python train.py --hop_length=160 --activation="relu6" --grad_clip=3.0 --decay_fraction=0.2
Rows from block 6 of a small sound classifier, named by matrix and row number. Rows with one number belong to one channel. Each number is 128 + 24 x the weight over its row's rms, rounded and kept within 0 to 255. All counts start at 0. Numbers have three digits each. After the name is the row's rms in percent of the matrix's.
Before each channel's rows are labels from the 100 clips, of 14976, where the channel reaches its highest value: "top examples" is what is common among them. Only what is clearly more common there than usual is listed. The data: synthesized solo parts of chorales (CocoChorales).
# convs1: first pointwise conv (model.blocks.6.convs.1.weight, 288x288x1), inputs 96-191
# convs3: second pointwise conv (model.blocks.6.convs.3.weight, 288x288x1, transposed), outputs 96-191

top examples: violin; note A5; note G5; note A#5
convs1.158 100:138085125162119102114107091121140133125109143139117089122124164095150110084155108137123141117156116076144165126130110065171165085113135117107114081104098144149159137117102123150091102114196143133081146159122098141150168163120126137102115134147107129112137116156146126147118113121129133111
convs3.158 097:137179111145169083107180091121113101107152137175163122109132147091152126158139146123121126148171119122147134140129140114158091126192134144105135147182098155163123121146098117155128166135157097150156139131127129133118153117145143109141121140136154114153110143106092120127092143108156147119

top examples: violin; tuba; note G5
convs1.146 098:147115128142147121147136128138128084119081147149131122118136139138112133138156139118144109130133119097149143078124099123115133175118161135151124112137148163119120092105136112102160095143164121150140100122123140149114148104126090108121166107150102113111153183160094151123139128116151098046
convs3.146 103:129118160139128094108120129092120140153129105133141114139115112121077101131095174144182070147135114112117090140120135103152154094130102123129131094145122122126130132127134101159122117114153152171133137147166114149127114118149141164137121115133123172117079146140115114095136155074113135162

top examples: violin; flute
convs1.271 098:124114192107163126142156082144139133098120145098132178076161107148134116127153130165116156156123125148162145122072102127108111091166162128142138109104121115125142127152091119132123091101109096125137095129165081150126111147139105150140119195133132172117125159118120105178122141179087130115
convs3.271 106:144121110151137132094133136162079150137161138150132101123141179139145127147134125128122185158158073149127119130116134165139106100120125083144088150086173156117104142138167112167151132128157099072126078124116112134111114154147124186120115111120140108109148119111125126126116104112080156128

top examples: double bass; flute
convs1.246 100:100157113083128135138165104126198114133094167144155124135151148115146155125154106145093176120158138133143166097101129124108116135171139131136139103124129094123114154104110158181118188126105144114148140142138151117123113144112102144118120147158152117113119095138147124216126127150106135113
convs3.246 099:083137159108106110097124144095148144135099113139165128111120091115095150128120123154144113146112186129161087104140119159135144190184122110124090118136117156100145158153122145121115122088138124093153123109152109110121162160142133088167105166112142109112121114153110136125114132159120167108

top examples: horn; note F4; note G4; note A4
convs1.259 103:122172143129111132145176143146116157117147099144120109093110149075102140089125170148142132150143127123119088092146126164163105105132182068101111125155098179130124103163145102151103088161108081140101117140101151140093108167126100137157112102148099157097117124092127104112101095108124118124
convs3.259 107:110094131135151095127076153162122117122072114164138119144137106145161134155124102125117132113123151116131116152077105151104177088146085126109117105139126132159107144102117126131144130127120113117116135113122111101148113126135153125114121150142131162114129089091148114127146168143154143077

top examples: tuba; oboe
convs1.263 104:131094098133117108145133167142134125167106072116108128148136105124151111188152101130162167081084103127121113126165175146122144119132181116133132112168126133115107136129154148107148146138134139136150133147169170129124119158118145133116103122136134142159104144144119154162139128171138165104
convs3.263 104:109161145171118130157149140094105122133143118147156111077138111117126125138081100104136120113108101141096084095119134121154088131118135154153099138125114175116125128140174113127154153154078130117156139124129135100117121144103101151137143184164145167180107113104110134101157136137139170127

top examples: double bass; violin
convs1.241 107:118076136091131149096154176160152171133114133150115104122134139134107130122129130174141076089109114132128124126174121139158149183137128139090119106145134075127141146110119151132147159169130130111124151097101126134096134099140128143135129149181154122149185100131132135163166099128128182172
convs3.241 098:197139142114086073154116118153108128157145155130142144104107120143100113167140109137080127106147167166082119132115112134160131083154120129136094100141090129161136124140139085086121158158125117133113159145135175118153128118116107106138113080113096123121148169130141132131092136086145126126

top examples: tuba; note C4; note F3
convs1.100 097:157130100133129144108160077102103140151102179134114131103105104122161151131096162124107136130121115130144117140153149140109146096108156106148102137146081132137156187118109170107094112134120125132141112145133097141136124158132136138121117151137102139146123136112135080149106115098124125109
convs3.100 091:135105146164152125094121123107144137121115135146129168116108144110112114106104131102144096176161131051150134124117137135129099114163080145160140117127143129072147133108131139096130127124156128126102130170121158143157109136129110160130115168122131102110129098164147108087105155149106151145

top examples: horn; note C#5; note C5; note A#4
convs1.79 117:120113164096134113062104140149132113133117099130159119102129124117155142120142093130141130121125124170159148116163079142140071144108107151140099094122115125142106147130118127166094106145114097172161081139135164110132127112089107177125099105162111156129134115089102161141142183089121140107
convs3.79 097:131207141083122149119134138146152123137149097142161134109139107076087104143152163123149141150114100110132124103150131138117147127138142115123123115083132140132122141144118127157153130105140112137122140124141167156111148078106174105108126164109172129123106122123092185083145095149112165105

top examples: tuba; note G#3; note G3; note A3
convs1.182 105:150117159146124146155154189166139141134135125125127127116149084163081186118126134126093141138124146124161129137081147076154172148125116117156097138128133183137111099134154110139122125138084099139127103131129163109126105127159103123147175113106149120097130109129135119150122074124108165103
convs3.182 097:112163092132124124103106111168146140138113139116098152084136120095124131134149105119177164143115122174095148151165151088153091092119105137155130029112118118090105108150144131100137160129129154112132142139132099125122119104145093124121095146149125123120122073098108132120147159103112143170

top examples: violin; tuba
convs1.213 099:142149132151115115085086157116130101162138108140180135148126121143151131105111121110083112117163121170144125123136130119118100116165088121157138151137148120133204119141126126148124145153103140106154108112148120124145116122102135123137129158127135148121099120112151097161079174118172094124
convs3.213 100:140117114105110131117131154113152129104161141136117110130110114148111127071160102188134127106152102137165112114127140115096126131096123127122124121143153115130121130156115115148130174128153123140134100114095107107107162093161164156118142139115117094104142100098165147154120186094100079175

top examples: violin; note F#4; note B4; note A#4
convs1.17 099:107110122106115117157105114116131134109122171161110119121151137130133107124120143157117123180151181159148125079135154107118127126101119115120123091123115116092129113142105103102140100123126098081135121167129175108150139155130141111198156118100112117100164138078132132152155132137132089106
convs3.17 093:125148097104114181106104116111114107120131136174152137139131112159086126142159091124189105132108099123157149138133106151107133099111167161152119139118151088124133134155088143131134128100129133100113092082119142090098095101136105152103124165143102154132154145127134148113088088107095144122

top examples: horn; trumpet; note A#4; note C5
convs1.139 106:185130127151142155151130158179140138106123130110121132141087143142141156074166125081130143121141116108095144119173141134115144148151097154120154103108123139140118090129091131161115148127109139161114133125120148092127138146110112131147084106119141138134144120155130091121133118087143108110
convs3.139 097:105052123127102103119149130132125124121130090127112171099150130116102150143105133172092113134124156114099080123105143118154198117135191171170142139097125125133117130115132138128154071135145131142148122152153072132087127144146090128156166142100125102154127142139154070110141149119081123129

top examples: tuba; note D3
convs1.47 098:150167085114142157143185116127079143104131139089118130168095111117091131118103121143107107102114143125138109151122132126173107137151092152145157110138062154153093165124111123160093146115126146128118118142129155102110150117133114125129102143109122099093134112107135117144137100112180085157
convs3.47 097:128117136119168158115108098144112173094174109100155157108121125073094126120134119107123136106097108147127155173131115105127111140116121164139163073100172148139111166110121129080121192124101178133136093100118099156151142141148142084103166121123116115085101103148124122165123133112115113154

top examples: horn; note A#4; note C5
convs1.33 095:112108143100126115197081126114123115102144105097184141171116123114125111164122088163119119122081110107102130090161108117107152130119144097151122118153130122128152129102154138138125174141116080156101111140134099142118110153117108091125089126128159159155122131140179131108166130108135085145
convs3.33 099:145087104111144105108131132083127094109142136140140125126104125149108091161148108129114115182121156111126120113152134121094188134077140121145131116119128153143147125151123078137119137154117126132123115137088133166104112121113081162068119064102142085104137087120136111118103154142132121117

top examples: tuba; note D4; note D#4
convs1.166 104:119185167113109117114152086068105116145120127142090179125199152154145120139148139119126136126152137156162118128121129093131134121055123104121170132130114119146132127132080163105148149125106149114129102126153101108113115166112126146151110133121141147123135135126131132122156158121141156145
convs3.166 100:146130126164144142143101129072146138133075115104153101103125127092160113134141099151109118100154117152137146139134119137153099121100119143099150143120180052049128127170126122113102136131168154121161135137120113143157170152132133103167129123120178142072125113111144150136086121130083133107

top examples: tuba; note D4; note D#4; note C4
convs1.57 103:126177110137120115081161136073094104124108103091125090153167123157118177207143122138119107126126113092091102154154098120094155139126128105133145118110138170156137145114139142163108143162131125186153119112095083128115132111131112144141139122131116116148114147131142145167124114106140167132
convs3.57 100:122119083029102107132135091123118102162106132116147136151104097128127139120086135104089173127107125127097126100115123150146122099127131135137115102139149123149146107152116131118137125144181120177122137141143133120138118118109125134115130128131136157099119102102101046105113139097156103160

top examples: tuba; note F3; note E3
convs1.249 100:107159121116112169081146121092129132122134136124105142132157146135170121107107147143103121112145180115144149167044163109108137155144156117120131131159102133089128107161171138084159107124152121142144137091145114149112137138157147119148115081166136134095055105150162204132133151144119137163
convs3.249 099:168128099103101086110120187115156144090131130131102158105120124148117135132161122125137086111106104142108143149139126100115138160157157132098135131135115084078127140098144102130113139144123108152180068148083159122151159122106119117135125129115097135111131130107143138142159089163158146162

top examples: bassoon; note E3; note F#3
convs1.240 096:152140120072165171115112119107124103121164117126125122111126159093148069126169153108107112087075131129129157131142128145117072129118121137143148132093114113154099115089135093120169139091116172124172119095134087113150123103175137139140140108127152150094110117136150117164155129081141102156
convs3.240 091:106109129101160123145135144139104136133107103156134145140133136165126087114149111179101121096114087145155114149178129110126146086133133146131131122128127135113148126131108138109117109133147119122114135133122088161092115138112117138131121092152113129144102098168118169114102148112139086118

top examples: bassoon; note D4; note D3; note D#4
convs1.226 099:107083075112151169127125156174097120125126079114137150122125107126112156135088137150136160093093092122118107149145142109149120088151157134100126168098148122156070154068184073131136137094174120099147117162071120123144111089149155101114161144107090134126116138103134169134083106147144143136
convs3.226 093:135107139155170087064103124118124170131099136139114134087132103109114133098120134110147169142128120112103134072114145116120095108157129163133085102083089158124154176138123103095121131116125110173107084169134170126132100153094130140148108094150141128127117133100137109141139102119161144155

top examples: double bass; note B3; instrument: viola
convs1.216 094:119120095133170134122125132067120146173136141164129125108095140082146144106125086108131140103139142151120125142124083133112148114135115035082106158175164137112117119124147143129138133150157127124129131108096118100122109174141160159100103168146116097147095096122157123176120122144143172134
convs3.216 094:121136132150131088117137103144155111100085155143131122155080148136120129116159140066127125145154080144117123110122159154133153119121099134105145152137103137122068147112102112136117130162138113205117171130152154091093092115136116133098142091091114164117132161097103123193078137145140120145

top examples: bassoon; note D4; flute
convs1.70 093:104165173155128154157101134139118212134122084151130095119173164147131128136098167132155140108137141136115133090125123136194118095172114089107116132101162098075109110093158092141133156095089129152104094134134121083127109092108118147095106159094135071143112123104117141192149160164143137114
convs3.70 099:141139127100127128113115122118141134205145143109121111171130110142158138169135128119146162146137141167098088125160118097131137110150095133098149120098122136102137107107085150163081123110087122144137138163121099148169162193131093112126101130180158071136114126099133116108152098156117128144

top examples: violin; note A5; note A#5; note G5
convs1.20 106:119106111127167122166151130120139141149143147139131114125126135140171126146143094095136111108118135131142126147139157094092137149133100104132174134076132140143087127150132111115161118160163151099175123129098133153146143107118153146130142134113146099144162166076113199152139097112099127108
convs3.20 101:145124166103156162165129137138105137199108144131131089125082177123155136139108097108141164102118106159108119147125154097110098093103138105174100148095115128129141141129127149130131107116132155069149114136138116164154136125151134165136153142102095096095142094159097143151123122150086145111

top examples: clarinet; note D5; note A#4; note E5
convs1.224 099:135131103114161093132144148107156142110092117138134097117126083153138105143110108121148137158137135098141165137147148162162124124136145132166147136185120104129145096138146101113158142147118143131127118124142099117106114123133145122121146107123126142177125142117094098087115133107090147128
convs3.224 106:133132116138127126154142136112144153140142160123127146112147160114171126119138145151118093110155141150127071137111145151124129151070123094149122113087147134139134119179135149108120092176143189139130165154125174123135176174107101141144127099098159089114163087161163125096096145118072127120

top examples: oboe; bassoon
convs1.181 099:175131105136114140142129110122157090145133161115106108156102154150122148095119104095096093112126101130063127120135124165112099121121101142115116127123115146105143167128113128126120145113128098087129122168162144134132136147136133089095142105152091096148130163136151168141117137150105135115
convs3.181 093:159111093120151118134123116131154105134153137130139146193184085149129158178147108060158127146157169161132130132136112136157112114152154089102140152132140115130163107152137102174076117117160119112130091150071122118157135134158134165148139106103095138149107112125099110152100095119095109125

top examples: clarinet; note A#4; note C5; trombone
convs1.153 106:167112126120106138101135124132121132116154112154142108186122132157138106123137081124141132148146125126141079150106143130152127154109066123103133105128109118113079117139095154137102103131176156093135149118085134120136104120148131126136148154135116149158135131128149111121105091132134096121
convs3.153 093:140117120102124092191119115084114126116129136137155061083171109102122143149122133107151151111110120150126148131116087124121119135129141132122175129162134126101104151110148128094153119121130136107132123116144099157110118136116141115128150119097105128165093111145146129117127147135140138111

top examples: double bass; note B3; note A#3
convs1.230 102:144128115095122150115103151146132148110104126130136159134109115163097131141102098117147122115091131140108103134131140127111137116091156080095110128106174135180127140127165138126136154074116140143110136105134093127138129153165158115114137144150156156192141159157151095168130146129131115133
convs3.230 100:129098178158151135122126170125148107150110158109142147157076165121064154143137136125093125168149109100150123080147140108183145156134084162128121142154134125122143128149121124105156158136122155111111121135116105118151110115120109131139095132119142185106142130150126148129153157114120112164