{"model": "sound classifier", "dataset": "synthesized solo parts of chorales (CocoChorales)", "train_examples": 39062, "gain_aug_db": 6, "noise_aug": 0.002, "n_mels": 40, "hop_length": 160, "input": "log_mel", "spec_augment": false, "win_length": 400, "targets": ["instrument"], "num_classes": 13, "arch": "quartznet", "norm": "batchnorm", "activation": "relu6", "depths": [2, 5, 5], "kernel_size": 17, "stem": "single", "widths": [192, 288, 432], "label_smoothing": 0.2, "loss": "cross_entropy", "init": "trunc_normal_002", "residual_init": "zero_last", "optimizer": "adamw", "lr": 0.0024, "beta1": 0.8, "beta2": 0.999, "eps": 1e-06, "grad_clip": 3.0, "gradient_noise": 0.1, "steps": 11300, "batch_size": 64, "epochs": 18.5, "lr_schedule": "wsd", "decay_fraction": 0.2, "final_lr_fraction": 0.01, "warmup_steps": 560, "weight_decay": 0.08}
Rows from block 3, named by matrix and row number. Rows with one number belong to one channel. Each number is 200 + 30 x the weight over its row's rms, rounded and kept within 0 to 999. All counts start at 0. After the name is the row's rms in percent of the matrix's.
# convs1: first pointwise conv (model.blocks.3.convs.1.weight, 288x288x1), inputs 144-287
# convs3: second pointwise conv (model.blocks.3.convs.3.weight, 288x288x1, transposed), outputs 144-287
convs1.66,097,203,161,241,184,210,220,157,250,174,227,162,208,193,184,156,214,182,197,237,161,209,177,145,190,170,214,189,280,188,199,185,139,173,185,201,166,198,183,204,216,200,187,206,176,234,201,176,226,190,193,238,220,198,266,236,251,221,175,186,215,158,166,222,242,237,212,221,188,199,173,217,264,129,185,244,184,217,209,204,254,196,236,202,213,173,226,215,162,198,237,206,171,254,217,189,202,184,188,197,180,178,242,171,196,153,205,203,232,267,243,162,219,213,234,223,168,239,175,227,199,232,248,182,216,232,245,184,215,174,189,182,197,258,229,178,254,178,182,233,237,242,219,202,200
convs1.67,102,195,281,208,248,120,189,206,173,199,180,190,186,199,241,117,276,143,217,233,197,238,184,223,175,229,241,199,241,155,218,237,189,213,210,249,178,200,251,180,199,243,234,203,207,263,192,189,211,217,219,180,173,301,194,166,186,238,194,215,189,215,207,200,198,184,178,162,179,196,149,166,222,229,192,191,199,242,168,196,197,220,228,233,193,168,198,178,208,204,203,201,236,220,199,207,214,186,251,151,250,152,226,164,249,184,249,219,191,202,175,163,219,161,148,218,197,207,188,209,205,194,220,238,176,202,223,175,187,232,235,236,202,179,169,195,202,145,195,142,194,150,134,251,200
convs1.68,101,162,211,180,176,177,193,203,242,191,206,193,183,239,200,204,194,155,223,245,212,213,215,146,162,222,179,212,242,180,194,187,233,211,244,189,173,189,182,193,216,183,260,200,208,210,190,207,189,251,182,224,241,184,182,138,175,192,187,238,144,189,251,169,205,228,197,216,189,202,213,190,180,181,180,192,184,192,186,184,183,189,188,195,245,183,139,300,234,269,178,205,175,218,160,205,123,198,213,158,203,184,169,185,234,199,116,186,159,217,192,236,189,234,202,142,233,176,224,188,193,218,248,255,185,171,182,198,223,212,226,166,206,222,161,146,236,214,272,161,185,190,206,198,221
convs1.69,102,211,221,159,210,148,252,190,253,222,268,232,227,228,201,194,237,166,271,180,233,207,163,239,208,189,195,167,252,193,236,217,206,173,209,145,209,218,188,198,215,208,155,180,137,211,264,191,219,268,160,130,154,178,181,209,214,149,165,192,193,214,219,170,193,214,237,148,156,239,189,235,143,233,215,242,240,260,225,217,180,204,223,217,211,242,208,184,182,218,179,241,184,167,169,252,206,175,186,192,226,252,208,202,157,224,222,173,142,224,218,200,193,135,218,183,178,176,198,244,206,171,229,193,259,197,239,180,167,217,233,230,225,218,162,243,253,271,199,196,227,231,195,183,198
convs1.70,108,190,217,231,176,160,196,213,188,252,177,267,187,150,248,178,232,225,194,194,169,209,207,126,192,224,185,211,231,198,243,187,206,189,192,229,225,171,226,173,212,211,201,212,214,214,217,149,206,175,249,179,190,195,202,186,200,166,165,215,213,176,193,191,176,196,208,231,181,201,193,127,221,126,182,136,200,216,184,223,230,141,234,164,160,171,203,206,229,199,194,266,201,147,163,252,183,210,211,248,182,182,169,195,203,221,242,207,167,214,231,209,212,193,134,246,186,179,271,172,244,196,159,214,209,190,189,190,190,222,225,219,227,235,177,224,224,206,98,222,208,269,166,170,214
convs1.71,104,245,185,238,187,184,145,207,181,214,176,185,190,239,246,266,160,142,209,180,192,159,221,220,246,147,197,186,215,187,184,148,216,203,196,181,197,187,224,235,190,259,200,216,221,194,185,229,196,213,191,159,202,188,164,218,173,210,192,138,211,170,232,215,202,236,207,195,168,214,174,223,187,204,178,251,179,200,223,240,240,179,175,222,275,187,181,175,177,196,141,225,165,187,204,191,173,175,184,272,170,180,189,203,174,230,233,258,215,230,190,207,170,193,195,212,257,229,204,206,232,223,216,182,219,222,210,267,180,181,187,191,200,235,171,212,97,230,217,239,177,151,191,209,234
convs1.72,097,218,171,224,225,178,200,189,192,188,194,216,160,221,198,220,168,241,150,184,202,173,149,150,164,228,191,180,215,172,165,201,213,248,180,208,179,181,202,193,198,236,166,174,232,185,192,164,140,256,190,224,157,208,170,143,173,200,211,152,199,134,220,175,118,257,176,183,237,182,130,194,234,169,219,254,197,158,188,223,200,188,170,184,208,217,170,182,202,193,188,206,170,200,201,215,187,195,199,223,191,143,180,214,250,205,177,158,176,150,184,228,211,185,185,184,131,162,204,229,204,153,241,170,193,244,133,140,176,188,210,189,196,195,188,191,188,206,160,192,190,268,186,174,218
convs1.73,103,205,156,197,196,167,262,161,203,231,222,184,196,189,219,233,232,214,184,228,166,165,175,196,190,190,149,210,182,223,243,268,210,182,185,242,218,237,218,205,205,190,184,244,179,210,228,241,189,199,195,221,185,211,171,149,263,112,193,171,190,174,233,252,238,198,161,170,215,205,242,177,214,196,197,166,178,174,183,229,167,266,191,170,184,186,223,244,178,266,193,191,170,205,217,188,224,216,159,214,283,166,228,228,187,199,181,198,182,255,236,231,226,252,165,235,167,192,196,222,251,172,188,186,224,158,200,174,205,224,237,168,255,226,157,200,230,213,198,159,207,213,226,200,195
convs1.74,104,180,213,199,187,213,181,216,190,267,194,227,250,207,207,179,180,189,177,222,234,249,185,183,179,213,226,151,260,163,155,238,188,228,175,163,133,217,204,202,255,197,208,214,188,213,191,213,172,202,163,238,186,228,195,203,195,240,195,222,247,176,188,212,156,197,156,124,182,151,190,193,265,152,203,247,209,185,159,189,195,174,241,193,228,170,204,214,208,240,251,226,239,169,212,237,199,185,212,227,191,166,118,178,264,241,209,159,211,187,263,179,164,242,192,245,208,234,234,181,185,200,212,199,179,215,203,218,194,217,178,172,169,197,215,169,210,160,160,233,187,240,204,222,221
convs1.75,102,188,177,218,180,226,266,179,179,183,185,213,244,212,236,175,208,156,215,190,215,233,213,193,224,261,191,190,190,209,205,178,217,274,182,195,210,138,216,205,178,212,192,199,245,185,201,173,228,227,268,140,196,238,168,234,166,181,222,195,220,218,179,122,196,233,142,230,191,193,190,201,186,271,210,142,214,217,185,165,200,199,263,144,169,173,189,213,256,184,188,170,215,143,233,163,171,94,182,149,213,188,215,195,188,244,208,137,167,210,249,217,169,183,212,202,246,192,213,219,181,189,160,155,194,230,180,226,190,183,217,181,178,194,211,216,168,179,167,275,142,233,233,183,200
convs1.76,108,207,199,230,230,182,224,165,229,239,241,180,215,159,136,200,213,231,246,233,225,175,144,191,229,177,200,176,217,200,234,214,212,210,196,200,206,193,194,183,151,208,198,188,177,170,225,182,170,267,135,180,196,214,206,211,206,133,216,218,207,201,252,152,167,178,185,226,174,176,172,245,232,179,189,149,213,228,182,231,197,162,160,205,203,198,162,233,171,158,145,222,209,162,193,230,135,220,238,254,247,207,163,205,179,212,214,204,216,218,200,162,155,175,194,207,172,225,229,127,142,176,187,200,238,155,212,162,235,169,198,185,199,195,209,180,210,177,225,193,180,183,198,220,187
convs3.66,099,216,202,217,205,198,198,199,189,195,282,227,201,197,183,226,182,201,246,212,213,183,194,223,198,218,181,230,227,210,231,224,240,190,154,193,190,176,202,213,188,220,210,209,242,250,195,197,149,190,194,191,164,215,151,199,227,194,164,203,186,228,217,264,211,181,142,196,190,222,256,222,145,209,168,210,211,185,137,161,214,215,183,173,196,215,168,195,205,273,193,177,163,174,174,211,257,234,239,206,258,264,213,279,174,229,260,188,159,209,175,194,184,185,212,205,205,174,190,171,170,126,231,212,197,200,240,152,195,170,247,161,182,237,196,161,231,185,223,176,207,246,188,255,215
convs3.67,100,145,220,188,248,204,198,177,215,245,230,208,206,168,165,261,209,191,193,224,180,196,158,203,250,200,198,185,134,236,202,230,237,237,166,162,196,185,210,189,206,147,205,174,165,176,135,191,194,223,160,206,220,159,224,213,222,139,198,181,186,210,229,185,243,233,169,246,157,154,251,234,196,206,188,217,193,179,210,210,213,206,170,214,189,197,172,218,212,209,187,186,150,206,223,154,219,194,223,188,209,230,220,198,196,193,168,262,186,198,229,232,244,210,186,202,183,124,189,210,167,213,194,216,275,212,241,265,203,195,179,115,195,235,164,155,191,191,225,228,212,230,203,247,144
convs3.68,101,201,183,212,211,186,186,169,175,231,149,203,192,223,158,227,163,227,154,212,228,214,186,204,231,213,218,235,187,132,218,213,211,194,186,230,236,260,191,140,210,178,218,222,181,245,192,160,189,258,210,229,225,191,185,163,195,209,232,201,178,177,236,241,166,141,176,185,215,170,276,214,198,210,229,236,214,197,216,170,185,169,179,176,204,159,214,175,197,188,204,190,232,208,185,245,198,171,199,143,205,125,180,227,140,206,156,189,117,203,189,187,182,253,244,249,191,192,202,247,247,179,242,180,253,184,166,167,225,219,171,274,204,192,192,214,216,179,175,180,176,140,224,270,213
convs3.69,095,174,185,189,197,212,194,212,185,189,188,247,204,217,186,149,169,182,197,158,164,220,239,200,205,179,133,173,218,180,206,212,216,212,191,273,138,188,234,207,186,240,177,236,154,178,204,169,184,202,230,194,256,185,189,191,210,173,231,184,180,209,198,202,128,169,244,222,203,243,257,138,192,214,207,182,227,233,197,209,162,237,194,211,138,169,186,209,224,203,227,174,162,149,249,228,181,188,185,205,234,203,177,173,209,180,207,123,189,198,195,237,216,256,202,241,256,152,181,162,261,197,213,147,149,155,231,186,209,156,201,289,187,209,191,202,179,194,203,197,194,139,164,204,186
convs3.70,101,190,187,169,214,207,189,204,237,141,210,217,239,179,181,207,251,157,206,229,172,217,178,180,154,268,254,205,223,257,185,185,219,242,168,219,212,153,168,237,168,177,205,202,192,173,141,251,210,218,211,203,262,238,199,212,228,200,173,245,211,241,220,160,197,171,219,187,191,164,173,227,227,199,238,203,256,225,201,148,246,245,192,219,217,170,239,143,176,155,276,193,208,195,171,205,198,161,197,188,187,187,215,224,165,250,221,232,196,178,191,181,149,212,197,189,198,238,175,214,230,196,217,228,190,205,257,204,168,145,216,183,164,163,210,150,182,164,221,211,204,178,244,170,201
convs3.71,098,214,219,176,232,121,195,217,212,239,183,315,207,207,208,189,201,215,226,248,204,264,228,176,243,194,222,198,212,195,180,191,233,195,176,237,253,221,206,215,230,212,183,193,145,192,220,221,176,212,209,192,141,178,213,186,231,197,206,206,176,187,224,216,181,155,175,193,205,226,215,191,236,218,198,178,271,160,237,205,207,178,176,185,187,223,226,225,227,187,254,173,241,140,205,221,219,162,156,209,197,156,198,214,218,222,227,186,180,180,211,182,190,254,182,212,189,173,208,167,161,208,219,192,247,164,166,228,218,204,207,163,188,190,170,243,205,216,179,196,188,213,155,212,201
convs3.72,112,214,171,207,202,182,206,171,243,160,164,174,209,168,162,182,247,239,190,226,195,211,212,217,224,176,201,153,141,193,155,227,204,202,174,230,217,183,227,270,181,202,171,180,178,161,246,188,138,158,240,226,183,165,124,175,205,201,254,185,190,194,152,182,224,160,202,176,169,201,218,211,201,180,118,188,203,196,217,160,214,249,239,157,220,172,238,219,221,285,254,187,122,213,209,238,186,142,222,200,269,199,269,235,190,150,213,172,177,184,194,178,194,212,139,233,201,237,200,234,192,201,212,205,206,236,242,213,166,166,203,180,194,176,206,200,157,155,219,251,146,176,252,218,233
convs3.73,096,169,181,188,220,235,262,202,158,181,191,222,223,190,176,209,208,198,239,198,223,251,172,233,182,233,207,198,180,213,233,256,194,172,144,231,242,217,211,207,196,188,177,257,187,246,245,173,199,197,200,231,258,229,168,211,168,139,192,197,265,194,202,213,192,142,167,157,208,186,203,134,233,185,218,244,244,162,195,152,215,201,185,212,203,172,150,211,155,232,259,191,224,150,199,228,229,236,219,231,206,187,218,174,179,209,247,160,239,198,193,173,227,182,192,181,191,196,157,178,223,265,228,191,205,219,205,110,203,203,175,173,213,222,231,207,217,183,248,184,164,236,214,197,180
convs3.74,099,201,160,246,184,222,189,230,244,247,163,203,214,181,196,216,203,149,200,211,166,155,220,206,202,168,213,163,165,163,177,208,168,249,194,215,220,162,228,209,162,141,187,136,176,239,196,263,149,175,183,228,241,200,137,226,160,180,200,215,195,225,181,198,202,162,113,193,172,241,248,145,171,173,174,248,239,150,169,190,220,255,179,206,219,179,174,191,227,239,274,173,153,243,247,213,153,198,265,187,214,237,242,239,160,208,247,181,170,189,177,221,212,215,215,232,198,238,193,166,248,249,240,79,225,204,198,189,212,188,218,167,176,210,154,203,219,164,217,208,205,208,221,177,260
convs3.75,092,191,202,198,255,194,234,240,225,139,204,212,224,193,193,213,266,207,208,151,155,174,182,175,188,180,189,203,188,180,198,247,223,199,214,223,244,236,182,174,176,225,145,202,136,213,193,169,230,198,133,220,203,243,213,235,187,213,217,191,169,195,231,190,207,185,174,204,163,256,252,233,185,178,211,167,195,182,128,112,262,142,222,192,234,186,144,201,168,168,220,202,187,172,200,205,145,197,192,212,193,160,207,187,180,150,204,235,206,206,221,203,190,262,200,162,225,242,149,186,197,180,181,214,216,217,250,168,201,186,224,242,138,173,213,169,172,220,226,261,138,181,235,211,217
convs3.76,100,205,208,202,199,206,195,211,236,241,253,190,270,165,201,171,231,178,247,232,174,240,250,203,181,197,200,181,198,193,170,176,193,192,187,219,162,229,239,242,205,180,249,204,158,178,215,157,186,183,181,188,192,203,267,158,239,189,211,208,225,219,229,248,205,201,205,129,219,162,184,192,188,192,175,202,165,189,244,166,199,193,128,252,230,225,240,154,188,192,181,177,198,242,251,228,183,170,194,177,209,216,167,252,194,218,231,219,219,169,250,164,161,203,188,154,223,248,178,174,167,177,193,190,192,259,198,162,196,204,203,176,167,155,188,163,202,194,209,210,162,240,201,243,182